python train.py --image_size=32 --num_classes=3 --beta1=0.95 --eps=1e-08 --max_precond_dim=1536 --adamw_lr_other_params=0.001 --final_lr_fraction=0.01 --warmup_steps=2740
Rows from block 3 of a small image classifier, named by matrix and row number. Each number is 128 + 24 x the weight over its row's rms, rounded and kept within 0 to 255. All counts start at 0.
Before each channel's rows are labels from the 100 images, of 14976, where the channel reaches its highest value: "top examples" is what is common among them. Only what is clearly more common there than usual is listed. The data: telescope images of galaxies (Galaxy Zoo DECaLS). In brackets: how many of the 100, against the usual share in percent.
# sq0: squeeze pointwise conv (model.blocks.3.sq.0.weight, 80x320x1x1), inputs 160-319

top examples: shape: featured or disk (79 vs 30.4); edge-on disk: no (62 vs 24.7); spiral arms: yes (55 vs 18.8)
sq0.32 [ 95 117  95 156 100 107 135 103 129  74 131 141  90 139 150 106 106 183 115 161 122 182 107 140 141 118 117 191 182 132 102 124 118 137 109  76 138 140 141 142 128 108 103 159 162 126  82 142 107 124 120  75 179  80 129 106 120  71 150  85  91 139 187 153 112 131 150 142 144 140 163 142 109 147  93 153  84 124 159 165 167 150 154 139 173 132 124 175 101 154 102 106 125 142 114 155 102  84 157 127 155 151 107 114 109 139 148  89  91 101 126 157 114 122 114  76 172 172 126 126 116 132 142 134 143  73 110 146 109 138 143 153 125 149 106  97 154 153 199 137 102 116 126 158 145 159 114 162 134 142 154 121 116 116 131 148 127 120 125 145]

top examples: roundness: cigar-shaped (27 vs 8.1)
sq0.61 [ 89 134  88  85 119 148  97 102 171 120 135 128 161 137 116 128 159 118 132 112 130 103 152 147  98 124 153 123 147  86  98 101 137 132 130 158 119 140 163 100 135 101 180 120 171 111 107 104 111 126 115  93 154 160  99 121  98 113 107 122 127 129 116 148 146  90 108 121 151 100 118  80 175 122 139 135 112 127 117 134 128 135 113 106 139 174 128 115 161 147 121 119 150 132 149 150 126 105 140 103 153 129  94 130  83 159 121 121 150 112 136 173 167  92 141  88 110 177 117 177  73 112 155 135 143  96 101 154 144 110 102 107 127 122 137  94 100 115 164 125 122 157 137 126 136  98 109 143 106 162  85 144 112 125 116 150 110 134 107  87]

top examples: edge-on disk: yes (26 vs 5.2)
sq0.26 [104 180 138 101 109 162 126 160 119 137 118 137 120 133 126 125 151 147 121 146  99 111 108 153 173 131 129 112 157 147 138  78 129 120 104 101 108 116 152 124 140 151 176 110 120 154 152 158 108 133 133 141 107 130 130  98 195 174 103 118 127 134 172 155 116 187  71 151 143 129 182 137 143 149 148 130 132 109 135 109 116 155 166 140 134 126 125 122 124 124 130 181 150 172 128 128 150 115 103 120 132 117 154 154 128 100 153 106 152 127 130 180 163 102 139 105 174 182 118 124 164 126 108 101 146  96 144 117 127  98 133 117 104 178 160 225 150 111 138 112 137 119 136 137 127 183 105 161  94 104 125 110 192 135 123 114 183 102 106 134]

top examples: roundness: cigar-shaped (35 vs 8.1)
sq0.18 [155 131 170  96 151 138 150 105 114 138 130 102 105 140 140 113 126 153 125 166 116 145 114 167 210  93  87 135 137 134  92 128 159 155 132 106 150 165 125 140 195 109 105 119 160  99 174 109  93 142  73 156 125 144 133 146 151 112 144 159 173 122 106  95 115 121 168 147 119 132  98 107  95 138 137 103 114  92 128 160 116  93 133  76 181  92 123 126 110 166 110 105  82 169 126 117 112 114 114 149 131 155 186 140  97  77 111 140 112  80 183  45  86  99 110 113 114 183 134 148 126 116 107 140 142 147 172 142 155  92 192 115 106 107 138 148 115 104 127 153 114  91 162  90 114 171 117 126 124 144 128 119 119  88 135 130 127 107 132 175]

top examples: shape: featured or disk (88 vs 30.4); spiral arms: yes (48 vs 18.8); edge-on disk: yes (33 vs 5.2)
sq0.45 [126 191 137 163 126 122 128 166 153 129 144 164 154 168 128 171 131 136 142 125 151 147 124  89 158 162 148 140 113 104 115 110 171 100 170 135 103 132 147 173 100 163 113 117 108 179 131 155 105 132 144 124 158 123 137 124 132 131 125 174 132 130 140  68 121 134  85 129 118 139 120 126  98 104 121 116 130 132 136 142 129 106 132  75  77 106 120  95 111 155  82 126 146 142 170 160 111 144 116 106 128 155 145  75 158 133 144 131 110 155 142 116 115 151  83 177 148 154 114 158 191  76 139 148 111 125 142  75 120 169 115 126 131 128 138 109 120 126 102 118  64 136 103 144 112 102 215 149 135 122 187 132 114 105 137 115  98 148  84 137]

top examples: edge-on disk: no (60 vs 24.7); spiral arms: yes (57 vs 18.8); spiral winding: tight (41 vs 6.8)
sq0.30 [ 65 100 146 129  85 115  89 141 109 113 143 135 112  87 178  96 143 104 159 119 126 167 113 125 143 126 154 143 143 162 114 114 162  99 120  98 116 118 110 115 126  97 129 156 151 155 108 151 115 150 120  99 118 148 135 174 142  90 140 160 149 150 147 139 105 104  87 157 122 101  93 147  90 106 128 139 135 184 101 118 171 131 135  80 124 112 119 128 137 141 106 135 158  67 112 119 108 114 106 173  98 122 137 114 106 118 125 109 130 147 135 100 108 144 123 159 137 152 151 110 103 121  90  80 103 113 143 143 141 130  98 148 116 151 149 115 136 157 148 122 135  91  93 105 166 179 169 129 123 114 177 162 123 134  88 169 135 133  84  95]

top examples: edge-on disk: yes (29 vs 5.2)
sq0.33 [160 114 159 180  98 142 145 165 119 196 134 134 142 135 119 173 124  96 132 125 145 109 119  91 129 140 149 156 114 138 133 132 132 193  89  71 132 111 147 137 147 114 143 118 151 139 146 146 113 153 121 142  73 149 108 170 107 129 122  92 131  93 130 120 156 102 155 146  90 125 131 131 112 125 123  93 159 132 107 119  86 126  96 137 159 125  98 165  74 106 115 135 135 137 144 107 137 121 107 181 113 150 155 126 145 119  81 141 101 107 160  80 102 209 123 123 101 134 105 113 127  96 136 165 164 150 147 124  94 126 109 162  88 134 157 109 122  97 118 110 144 108 131 133 169 107 159 112 133  95 136 113 118  91 153 147 157 114 123 115]

top examples: roundness: cigar-shaped (34 vs 8.1)
sq0.70 [153 129 127  97 120 147 118 124 142 152 137 102 160 118 133  98 126 145 160 155 127 162 117 148 153 138 177  80 117 124 141  94 127  94 130 130  95 158 147  80 143 163 124  96 104  92 127  72 113 103 165 103 132 113 160 100 130 163 103 149 124 119  90 133  94 152 172 122 132  94 135  89 146 147 108 205 102 116 141 111 126 150 137 143 149 150 165 119 147  89 114 119 145 110 114 166  81 148 164  85 160 120 144  99 161 113 135 137 154 122 142 134 145  95 174 148 125 109 148 116 136 138 148 133 109 120 135 170 149  86 118 175 135  98 155 105 125 151 130 100 199  83 173 137 132 117 107 154  99 123 122 159 183 115 134 122 112 113 131  75]

top examples: shape: featured or disk (88 vs 30.4); edge-on disk: no (85 vs 24.7); spiral arms: yes (77 vs 18.8)
sq0.19 [148 125 154 127 188 124 142 120  79 120 126 102 118 111 126 120 164 171 118 112 111 146 109 115  99 113 166 134 137 120 159 134 116 164 134 140  89 140 145 132 127  96 110 166 148 110 137  91 154  88 102  77 159 129 129 136 117 129 209 180 142 135 134 110 145 108 168 148 110 113 104 139 113 142 111 109  82 153 160 125  95 166 160 172 100 153 122 109 128 139 145 139 117 123 118 124 105 131 127  96 157 114 114 101 117  77 148 144 122 133 112 120 131 108 141  92 152 141 116 146 151 143  90 157 196 162 118  82 147 173 118 182  98  98 142  99 129 122 116 102 120 156 142  78 119 107 122 146 116 141 115 104 109  96 139 131 147 125 157 108]

top examples: shape: featured or disk (81 vs 30.4); edge-on disk: yes (49 vs 5.2)
sq0.63 [123 153 128 157  98 111 141 114 125 107 116 153 142 120 154 141 115 120 146 166 108 101 122 110 163 120 135 111 202 123 126 102 127 114 135 178 127 116 109 152 118 132 140 158 152 130 116 107  99 182 114 156 185 134  90 127  81  99 143 114 148 107 158 146 138 147 144 131 144 117 136 133 153 151 111 122 140 130 115 163  90 141 131  68  85 121 141 114 136 105 135 105 163 109 130 112 148 162 141 149 138 183 129  87 147 105 146 141  91 138 132 162 154 128 135 132 155 146 152 121 163 139 103 152 171 124 134  66 117 136  97 143 177 124 111 135 135 151 136  86 106 136  76 174  98  80 179 139  79 139 176 106 147 111 126 140 152 128 140 139]

top examples: spiral arms: yes (40 vs 18.8)
sq0.60 [142 142 125 122 126 179 106 128 171 145 106 120 104  84 143 119 107 106 132 111 130 153 135 161 140  95 117 138 106  95 137 147 140 110 136 128 148 139 140 111 104 138 153 113 146 138  96 120 199 113 152  94 161 139 135 132  90 145 107 150 170 129 122 126 131 123 160 103  79 148  93 146 120 134  84  58 124 129 128 159 129 166 135 130 106 156 167 149 112 119 121  68 102 134 128 128 122 127 132 146 137 119 128 152 116 106  77 106 117 109 142 115 144 128 131 115 106 153  86 102 185 141 115 114 101 117 138 151 125 128  86 149 199 131 145 123 113 116 129 175 152  86 138 136 114 105 122 100 130  96 128 158  65 141  97 161  99 113  71  97]

top examples: shape: featured or disk (70 vs 30.4); edge-on disk: no (58 vs 24.7); bulge size: small (28 vs 7.2)
sq0.75 [141 135 139 101 112 167 163 116 109 110 149  82 141 138 143 163  82 104 152 116 129  73  99 141  92 162 129 136 135 103 109 115 124  89 153 158 206 169 114  96  79 103  85 143 158 122 129  98  88 128 150  73 187 137 152 122 156 123 109 102 119  96 137 131 199 131 134 151 133 151 117  89 129 139 140 121 142 148 143 131 133 129 170 138 118 129 149 160 130 166 178 102 118 126 153 170 119 182 136 113  93 170 129 141  99 104  92 134 156 153 141 151 139  94 149 121 140 132 150 113 127 129 177 117 154 104 111 144 149 166 118 108 112 142  88  73 145  76 119  94 138 133  94 128  68 138 156 114 107 137 119 112 146 164 135 133 105 121 173 112]

top examples: roundness: cigar-shaped (27 vs 8.1)
sq0.40 [152 116 139  94  95  75 149 149 116 143 131 143 132 144 113 107 136 159 113 108 111 142 144 127 130 120 136 111 114 145 125 147 139 145 103  78 142 191 162 176  97 103 154 165 128 167 163 111 103 158  94 161 144 130 145 109 132 163 118 113 162 129 148 119 152 115 127 142  88 130 131 128 214 120 116 210 136 131  92 129 132  77 128 143 152 131 132 150 133 123 112 119 139 162 104 131 138 164 149 186  73 119 102 132 129 160 126  76 159  95 102 118 149 148 178 105 178 150 140 128 148 109 119 100 178 125 168 109 114 158  96  81 108 110 134 143 169 167  79 102 138 150 142  95  97 137 113 167 185  77 157 147 126 111 137 115 106 190  86 113]

top examples: shape: featured or disk (72 vs 30.4); edge-on disk: yes (51 vs 5.2)
sq0.35 [127 175 133 123 153  87 151 188 156  94 123 151 130  89 138 178 150  91 128 123 129 177  96  97  75 142 130 158 148  83  75 174  97 134  79 126 152 149 121 128 102 129 137 121 128 146 140 159 183 156  87 147 126 162 117 127 135 125 147 109 147  94 121 107 115 159 121 107 167 118 148  88 138 127 145 110 111 100 156  94 165 150 151 112 132  98  94 110 101 131 126 105 173 101 133 128 168 129 104 130 138 145 123 136 138 139 101  87 166 117 145 175 160 165 116 138 146 133 123 138 114 124 102 148 136  97 109 137 127  97  97 132 123 116 102 155 124  98 145 127 116 150 101 146  93 138 116 156 135 139 162 177 125  97 122 166 135 120 130 128]

top examples: roundness: cigar-shaped (47 vs 8.1); edge-on disk: yes (33 vs 5.2)
sq0.43 [134 104 106 153 129  98 146 109 118 179 139 163 147 135 154 137 128 176 131  80 136 150  96 135 113 177 138 123 176 145 156  92 122 123 122  91 106 151 125 124 138 159 137 111  94 142 139 113 101 157 148 150 137  97 170 173 165 159 111 108 114 166  82 155 108 161 119 155  87 120 114 120 103 132 147 147 134 114 128 146 142  72 138 169  82 114 115 120  98 102 106 107 135 132 117 131 107 166 156 172 113 110 116 172  92  62  97 109 158 144 119 132  85 116 140 148 102 136 120 119 174 131 140 159 113 133 131  87 133 163 103 121 100 123 118 165 161  99 146 132  99  71 127  89 114 111 153 156 147 116 154 153 124 137 153 126 131 149 101 115]

top examples: edge-on disk: no (58 vs 24.7); spiral arms: yes (53 vs 18.8); bar: no (39 vs 12.9)
sq0.10 [113 123 133 148 182 130 121 119 111 113 132 127  95 123 157 105 101 119 158  88 117 107 126 126 132 141 142  83 141 137 106 126 159 141 113 128 137 158 134 137 108 169 148 124  89 119 134 121 115 170 117  91 108  72 156 110 115 110 120 116  78 106  91 175 143 114  78 155 162 146 130 109 105 112 167 141 179 157 128 103 164 141 103 111 118 126 152 161 146 105 128  92 153 110 120 112 117 126 154 144 156 139 120 128 137 134 115 148 133 118 122  66 139 120 118 113 213  85 104 124 146  98 144 101 129 104 105  72 110 150 176 100 146 135 162 119 138 139 160  92 108 138 118  88  95 104 100 164 155 141 124  75 116 132 152 123  89 134 147 141]

top examples: shape: featured or disk (70 vs 30.4); edge-on disk: no (57 vs 24.7); spiral arms: yes (50 vs 18.8)
sq0.14 [185  73 129 107 112 137 174 148 115 138  96 139 153  85 138 124 102 156 165 136 168 130 126 141 127 127  84  98 110 128  97 149 110  98 109 126 110 105 128 110 107 100  72 128  71 152 126 133 140 144  74 108 184 149 127 147 112 155  83 125 107 157  97 153 101 154  96 120 153 122 122 125 132  99 131 114 138 138 133 135 124 106 128 149 138 117 141 128 122 125 109 105 112  98 137 164  86  98 147 141 111 107 101 168 106 110 128 138 147 115 157 107 147 109 128 149 142 114 139 134 152 120 140 163 133 108 115 128 122 156 116 164 167 110 136 102 166 156 114 171 125 117  76  88 126 172 125 153 118 116 153 130  97  93 188 146 107 124 168 115]

top examples: shape: featured or disk (60 vs 30.4)
sq0.67 [112 100 126 124 133 146 105 150 218 137  97 169  81 124 131 100 167 114 113 189 114 163 148 132 146 198 142  91 118 128 128 159 128 138 100 153 117 120 112 135  94 136 148 185 136 147 173 116 107 124 128  73 154 115 146 130 142 113 101 144 133 135  95 142 128 134 124 140 180 112 167 141 131 105 129 116  97 101 132 164 121 123 107 142 146 188 133  93  76 136 123 129 122  92 109 134 126 158 130 111 135 117 157  94 159 162 109 106  92 105 189 124 143 120  84 153 101  91 133 117 111 129 128 135 120 159  68  99 144 133 115 102 105 132 129 128  95  95 164 124 114 135 142 110 130 130 104  88 127 144 114 106 121 133 167 126 141 165 129 172]

top examples: edge-on disk: no (61 vs 24.7); spiral arms: yes (53 vs 18.8); bulge size: small (35 vs 7.2)
sq0.68 [157 129 133 109  91 120 175 123 103 103 104 163 128 104 128 163 114 120 119 107 130 110 105 124  98  92 143 144 120  80 133 109 171 126 119 154 143 162 154 151 113 116 113 114 110 116 111 122 110 100 109 151  94 127 135 117 126 144 126 157  85 122 168 214 133  98 114 141 125 104 179 126 143 134 156 167 123 163 161 131 124  75 151 174 130 171  86 134 177  93 172 108 122 143 124 128 163 132 116  96 130 123 168 114 138 106  89 131 153 105  97 138 125  98  93 132 118 164 115 109 161 135 131 132 117 169 171 147 113 137 139 133 129 140 144 167 137 122 148 154 123  88  98 109 138 105 109 116 128 159  91  97 184 137 121 170 130 125  99 141]

top examples: edge-on disk: yes (28 vs 5.2)
sq0.38 [109 105 113 101 103 115 162 174 112 120 121 139 159 142 152  76 124 141 122  92 129 125  78 119 128 101 118 150 177  93 103 125  97  94 132 122 121 117 124 131 147 168 134 134 155 148 160 128 158  96 180 140 179 151 127  88 115 148 134  96 155 126 120  85 156 192 115 144 175 126 129 106 109 125 193 151 113 119 163 145 148 105 121 139 119 119 143 146 169 112 139 114 118 173 152 154 136 128 119  86 153 133 123 165 134 147 145 157 157  95 134 166 111  91 102 167 105  92 120 122 138 145 129  90 123 136 104 141 170 128 106 146 160 178 123 145 132 104  95  72 139 180 122 132 156 163 106 119  79 161 132 130 154 149 127 134 114 121 125 161]