Weights of a small image classifier.
Model: 32-pixel images, arch squeezenet, norm batchnorm, activation relu, depths [2, 5, 2], widths [160, 320, 640].
Data: trained on telescope images of galaxies (Galaxy Zoo DECaLS), 22083 training examples, 79.4 epochs.
Rows from block 2, named by matrix and row number. Rows with one number belong to one channel. Each number is 128 + 24 x the weight over its row's rms, rounded and kept within 0 to 255. All counts start at 0. Numbers have three digits each. After the name is the row's rms in percent of the matrix's.
# sq0: squeeze pointwise conv (model.blocks.2.sq.0.weight, 80x160x1x1), inputs 54-107
# e10: expand pointwise conv (model.blocks.2.e1.0.weight, 160x80x1x1, transposed), outputs 54-107
# e30: expand 3x3 conv (model.blocks.2.e3.0.weight, 160x80x3x3, transposed), outputs 6-11, a 3x3 kernel for each
sq0.7 100:121131153138166116144135145139122120131122154123098123150094102183120135144138079106100125148096150103137138140123152123103114124098104126134146108123107128157146
e10.7 102:126113108127098130155139134123156119108122149120156057072132117146130161149101108093137122130146143128119106111125115127141080118143125105127125110104135134160124
e30.7 101:128112149114157126143113127095171105106160135155147138127088090152109136112143135113102103188103089138155099114127095161130087142086132137134096153110151147129114
sq0.8 105:127109113162151146164112199156114113153128159121092087121076129119120149111131095160136135110159169088157119114138136127168154162156101096078107114080169130109114
e10.8 095:126155111129171142105109134117134164193152136102105133093135158106151153120128128156135097134131120131159114108076109120091121150176154093108138144111155114131151
e30.8 104:157136159103077172074138167107175143123099138137180121089129103119103166165102138144109201132151081136117144140068135128144106113117146071090116126150120138127124
sq0.9 105:119115165127118189110136124099149130141169119140132129115124140105129131141115149118139131102133130139116089125146084130090129144139150168131122129138137141156133
e10.9 102:156115167105141140127174147151141124121139150102145148114139098128132173129126079150125104151101108144104137108142156130110186129175112131120130136135143136156171
e30.9 106:136109153132096110120109120142101101141123124123075123093126146143104142095118152110157146134104103111131117094126158145164128146111111138121086152129168106137071
sq0.10 106:125103121141112137092188128100126128144080114115095126115146143128137128110100150134148149119135157121162173174134134097104099130132097115127109149150102129160104
e10.10 110:126160159156082145114138123156111143131118164108144119095081113141119127147140124105163129115154113148156147145105104158100135125118182108138139105101117155124122
e30.10 105:157136137108137140103104161109099166154158128133128130129163121116150095125177125092092148083107182107135111137167079105077175134120130155204132100127135121115169
sq0.11 092:137129123098120163121122125131115089083104101109143136100115147114097114146109127136152114118142204154177112078152148113078131186124116159155127108133166146093178
e10.11 093:098165167152116136148154135130137133164143159104171129142160144148118133108095141108099139164104139099084151163125167119131128111113167149126098155144146160156165
e30.11 095:151119099150150133155115120111142163109130138172087136177115097134119142131118147141137109160150152144126098074157070167183121108130105127112085127127139150157140
sq0.12 098:118128102129136171127097123103105128115129114133134160092101168146118092115181112103147113147103158131150132109129114124123183152132116121123152145118145136120111
e10.12 094:177116067100135136124125153147091167110123133149103116137148134082156105122118134169136110136168179086143131087145129148129104118149089121122130130108145115117115
e30.12 100:124192099091125088110098140116165091141108095135118147118110116146154156144109113149128125081124153097165110171068122119131108136118119093152110086098053123129169
sq0.13 107:148129095085110122143134132095101117124145134119083137136070165106147136104110132103148108099135138140149132107151113167117179153112102083150125109113098156125157
e10.13 096:166092106160086118125134169136131106121185183159139132154161148138129137146130086114118151102083130129111096153135095138154136142124147112084088149130083128105125
e30.13 101:126182114094122142081108166134136089137129167125140093107148102115126129127137113111148154102134129135119166080172147161137086123146113132116128139114168134168116
sq0.14 094:134128110157130181143119151150199088134153119154114124111095122154145150107107145161142082092145131138155131140158120120136129133116142133170107148129174147134126
e10.14 091:210137095129193147130146131125133135102150124097123093101079105109153140106100153113124134147140133125155132106100111127129155135167157127133146138098124115134091
e30.14 101:115152100146125138128129151162150090116117115125140076123160156106141108095115144170146097087128150162105149110149148101123121083130130132166111118122126115124144
sq0.15 102:138114114090147118114138112114163115154146120132125177150101117120091131163132107119144097126084173139077137132221133136132142154107107094176112094084110109096095
e10.15 089:127141125093123154092124150131143117092166115177152105145190124092132118157128139131094134164141145125158108126131098134159160114127114155143092122084109122155110
e30.15 106:123160135145144183096156122101120129135093106178132112153161144178134109112098101127153085128188069134145105087128134152124142134116130105121135156155097143111091
sq0.16 084:098140091152112123113096095122124110115118077116064127158141135146154110096115114184126127095114124136166115127114154105129129100155122094086141144173116098113138
e10.16 095:106169125113166094123178109108163119121114104116131130165138173109112105130143104131095162137125129149125145122153156108114124090117155188166115132120148100156133
e30.16 093:134122093107143116077115157143177132121128147114071157170145103130082172147152114149135089081094117144126099124127099135150140105110097126158112142113151122117117
sq0.17 101:162133155124103164149162110103109153161128137140108114127115122092139125138141100098195138168109143155147135157116121114120130106131108108154122194134080141142113
e10.17 098:138109152147128138086144126077107108147172182124129150131171091136114136185145138132135136105142063151110101101098124126105185115163141109144097108103112125128122
e30.17 101:145142125153159146062165132185096169111096158154137142105098156124142079146122136141120136140153146136097134118143124086124110191161102099112187106117148086162148
sq0.18 101:145092162135157133143154129141131116091133046120161113112152159160117132148193108112128149169122100141132144090090122151116106103117147122150108086146127083135141
e10.18 099:137120094129157130106125163141174118141127127135125162129157117103140137108091112105153166151149124154147147180114134140140110141117111178141126139139177117163133
e30.18 096:127108140121143137129133108146130097117175118152085135093141146128114111126144123162133103100110153129135142141148135146063170096183103160150119144105145141121132
sq0.19 106:144129113142093181115151117164151143097136082128120155149141143149113145131158100112149148141047154082117105130137107089113121123153099174110122111150123143136140
e10.19 111:176119093101135119133107138135154128146156135098116131085079136079113133118142127122100131094128169145119161163112095124098136107148115123133083148101143139173160
e30.19 096:118116191134128123168109162093141103081143131128158142147125146119130155123135077111138161111126108133127132154124099132155159110120123115099131133121095105101096
sq0.20 113:135151084129096126122137190129119103134117115095110121080115131107117148118101140136106094099146137117171137123096111109113110134124087124120130117138101162155131
e10.20 100:134104076154134147151144140189103140093114143107189137106122121155133112088167118073130171131143118127143144139105095124110134121144137141107173126108146166110154
e30.20 101:157151142144139140146115157157114113100141146164103110158144120107114172112133117137132118142130088148137090144085113120120128119077126144158099102135131118119134
sq0.21 094:161113177090123139192092134140137124102125098151125113125116130109120091128126107106086112145149131093093152171117102091127123117092129107145108194118125136128123
e10.21 090:109101122152132168092114138168118075141124133163091105099164124136115111131118122146112121144113160088075140139145148088089084151107096143152103105115142108101136
e30.21 098:130115119102102127119129116127100143124134158147126138143124194098127165135099136108061132150106124167152181148105164117121092112111126104132141149170100116134125
sq0.22 102:143101137116124170116130121088131113160098155100123091136182133118147143125115122105142159121134100098137066137110118093134175133103113139149140140142099107125141
e10.22 093:154109110112108088164114143095141115090101126101132118122139153127089129152138112155157131142117103093135123170136120126115125130143129177101142114072115138125116
e30.22 097:158102097129123119142101135099119118082121113105137117127136186121108170129125095111124132102166074152061175104150119130115112093128129176140102155105118140109134
sq0.23 110:158122147133107184141147150123150078108145167137149113131139121143117153137082070135128101094128117137139141155135081124134145128138178145110130122137136152154098
e10.23 098:116108145130151114120161113132143144153145158114132127121142132128168153083119142100113179124139149119087125145132148129151115108154148118144129145126123112163109
e30.23 105:119134138148110119127130138138098132100130093107157113109119123153103142122117134112130137099138184081155125140133103168159129160083121110133138116107104111105152
sq0.24 097:117147143128153139143111119101095145138144103128118101116113082124110125138143152106127084120115161078142116099131092115105160132110121145154115087114088181152154
e10.24 096:125135116145085146111143148124079128082137126130087150105164134135129165126115126132167120138146157148088111129134133092138116112148127152134114098141117082121136
e30.24 105:124082111151140132136085142104151123093140102150113118096164081109143150131128120159082111128119141169160105171128155135109125126155186129124121104106171114123130
sq0.25 107:150121180105103128143123143119138122159130142119119182113126107125097157153125147131140134133120121108145132130138135140120076130144115103116125133135152115127106
e10.25 106:155112106115138084103146145124122149151130108134128150089113056098108108140092178127117138098161127132138162115103127168104098147155162145147138116145137150102114
e30.25 102:161145102116150117112131096145119102130142113144105100122161115140108134155154106092150101117131112129110126129157090124128105154133187116127090097130107111133129
sq0.26 104:107134108109098105114107154137123160123121094104105121160117137138120181088107114135124098100164134088169129102114133130136130117072131118197130089122066158120109
e10.26 097:114165131119142141121137128121113137106121123134148131144155136165118104144118131119066120123142113133164104182157111110136113141149084136121123130100168138078108
e30.26 097:145138084099159159134139098111117113119081125125182118128118134129142119109109102169107139167132122112136120139154138116126110127147145132148112123091116148156122
sq0.27 099:114152153140139081124134119126129142129093087136111094158185175150151113112131145152116101109146128099096102129099130141094142134101121141191107161152127135123171
e10.27 097:129124138135118076107122131149123131137142101109131152118114170105127133073156157077156131132116128122092147120158135158089132107146110139125150119129106144114157
e30.27 100:110082128121148109135093109117121115097101108089128129085131088139135108151117137114153117100138129130116159138137104144123155083173172128102100098156153127116121
sq0.28 103:119143122159133094079142132130138108141119153082104120106123151097100137126160157146118110117142086136152141123125162125130073159122161148118129107106166138102172
e10.28 095:118115133142133169128140201097137097130135094093149129127146138106144117181161171106136093104113123128133137144097103108121116106090155128120150145090136133140082
e30.28 108:127137123195114107161135140113149116084120145204169134172125160108093133136097168161135117147134157106118130140107135142127139169129165133158096110198137140146126
sq0.65 092:152120132141084134125090119143111131125120070139159126115140162162102092153162156114115119156070153117125110119152120114117088116121154137139135127192117120131191
e10.65 090:137135103111146135153083130176168126099110126114121124150127150080091115126124092109110098125136116114104096115148120133112132146119111157104166141152145123127091
e30.65 095:138095115135110113125120132112103088134148136148112138156122166115138123169141135116188121122115131109085116104113141161155146099130105131148110102129147151102130
sq0.66 100:136145166125131128144134134104119159122118116156144140130132139115100143107144162166178081066108108106135166110141083110118149137127097127166125120098150102158133
e10.66 097:104103127161151147145112105096117119138089121135125174154138127149144107126146112129134119083143112082158077132102139135150121166123103130152138079154153151170126
e30.66 097:140100111087147136121093141176139100141123145106114157115113096132173118120117088135096126101112153096155102084135152133123099147134180095177145097140126143080200
sq0.67 089:152156134125088151104178088094174141148120128155117138128097130130105140098104101119103131164121121166119157127102141098126119143095118096151127168177118111107103
e10.67 102:118115111138130114111135112178134056135169116127151132129129079127124094104117127143133148128122133089141133135098117089119149090077138083129120137085095114114138
e30.67 098:164145140145145127117088119118147127145110137112107151107158183121126178129119150108113142115173162120117155096133128125121133120149105146145118125146134128102111
sq0.68 102:111114127128127183141151077160150139125161139129138115131123140120126154103110155104116145178107110132110143127097123100078138113136122084079120137079096176137120
e10.68 109:154142087157114146127112125158153134107107158157137093078109110170156116121095077150087162155152146085120133117135119113114132133155120139074118141127134115136144
e30.68 100:152150122129155155125124120142163125111108106193137114108153209135144141143123171135167142154102172138106197111098136149113139094124138119108113147103140137130114
sq0.69 090:130119148149124121128131092153127132121128148103107132130120152129152174108111147098105161086108139111111119091154119086087112145075129095141073133160102122093110
e10.69 108:132142092071149119129128097112169091144126126167120127115141114149130081129120167121151152129126163147142125066094099072116106145146112124132096166080156139166140
e30.69 101:142093135137110110124119149098173099145147088178160152150092107158143095130130109130111115143102140083082125115094131114171165102126138159129150127109103114101086
sq0.70 106:134144141102105159141146106140145145121145122111133102163148140136161125123101124091114139104185108109127131070083144176154101112135149104128121144169108134152104
e10.70 097:151084106111098176088145086120120110187134101162143131106178146145133122131131103150158134111157086145145092121167149131130152137098119132137121121155142127141154
e30.70 098:164117134128130121143108135149118141090149119127129125133159133125116123099115103137133162100136133131117136098154157123097123123101108113148102117165072108145127
sq0.71 092:144110134125105108066146127084098103140130132124119115118116164107121139138096151121114133117114127124116120111123149071111088124129103151114116160116133087125100
e10.71 099:112167125146110146109116143157131136076101092136103137135150089119121125113116159122117159146160176132101162133108090129136092109155119099150178147127122137129128
e30.71 098:200073144092123155106144110139082184150123099129134150150123148130087106114138127118117133158134133142095144128150133119154151131125134122143099159077138117104146
sq0.72 094:126174139127153108139097115108143117155120120098103147137138099136094132101113131103142110138153121115137111107121144131122128173123129154118119117136131139140106
e10.72 104:137122146121134133156132140121118135159167153095096151132142128105134116129127113167133195101132154127126169124158098126123125122129140161138159153171098119107102
e30.72 095:122097125150148130116119086144116103120102081125167149105118113126126118121087123089153108087140098143105097143082106177103111141116136105170138165116104102105126
sq0.73 102:117113146154174130125116152174113156132112123199086128108146169123135117147131161120132157070126144109144119122108125108132124088127123123100143164149135124134168
e10.73 095:173092102139120122076143155133097137147109092117110100129090159119104150151176109166109135132098130104106147163168146156129156151119154127108165135192153136181131
e30.73 096:132122133100123119122148138151157103114165109106129101134111167137147103139114135098123097118133169133150153088120131123139172083133110155120140161108097124105130
sq0.74 099:129123106136121102109099146125126153132152115112110125081143109094113094123147127143111083126100133117098162104103111113080077150109159088105087134128137120134114
e10.74 101:099165132148113130153108128158121083103163117107150131127127122109121117139148150164150152160130100150139147070073122137135132108116104129108093138100149125141120
e30.74 097:115168122163132120110148113108178127135138099104187142126180126158147156124122095165103130158107125157138164104093131117133116126134143138083132129179100109103077
sq0.75 089:163127147100153152153104142109137156101160145113104105136130189120130130136137138091127122115121136089129137115138109132084162141105138124164100092119146141148180
e10.75 090:113124136141150150120110131123124087145084104110144143108147126087172128086154162124140164104062129150151131130134130137117143147147097159084102104146139176102098
e30.75 103:144123124140113106161126083105143117091134129136117139131107102100096122106092131124099104100101089172127101138146152089096140099119144153113130120141098141122104
sq0.76 101:085112072143096125113124129166143182155145142143135144085117114143112137152117163143139123142136134171147214123182080154145131123145128163134104076171143147113108
e10.76 098:158107190083122114145107146195132145131126111176153118128131139170159168119135122109084139115150100103160140072168107104117121151119131143124129124097121147112116
e30.76 107:143118150125126201140119084114141099127163100128084134132130123119111139144142157115106145133123171139164100113095116113101140126096114089126133115086156147129140
sq0.77 107:163160147124112121109118120101105121084123162089135151138152119148158131080101109122139117136109090107139123119107139153129134120081118149096119104135120101089104
e10.77 094:159105177104149164165160154104132156138105126126112147150160110109119130127148114144123112105136118131071140126114092141073149123164123065121133174162129124111146
e30.77 101:096167144154121081157139164104166111092120103096121142108120105136138139135152160133143126130136118159114161131144098109101110105143116130119146143143083160115135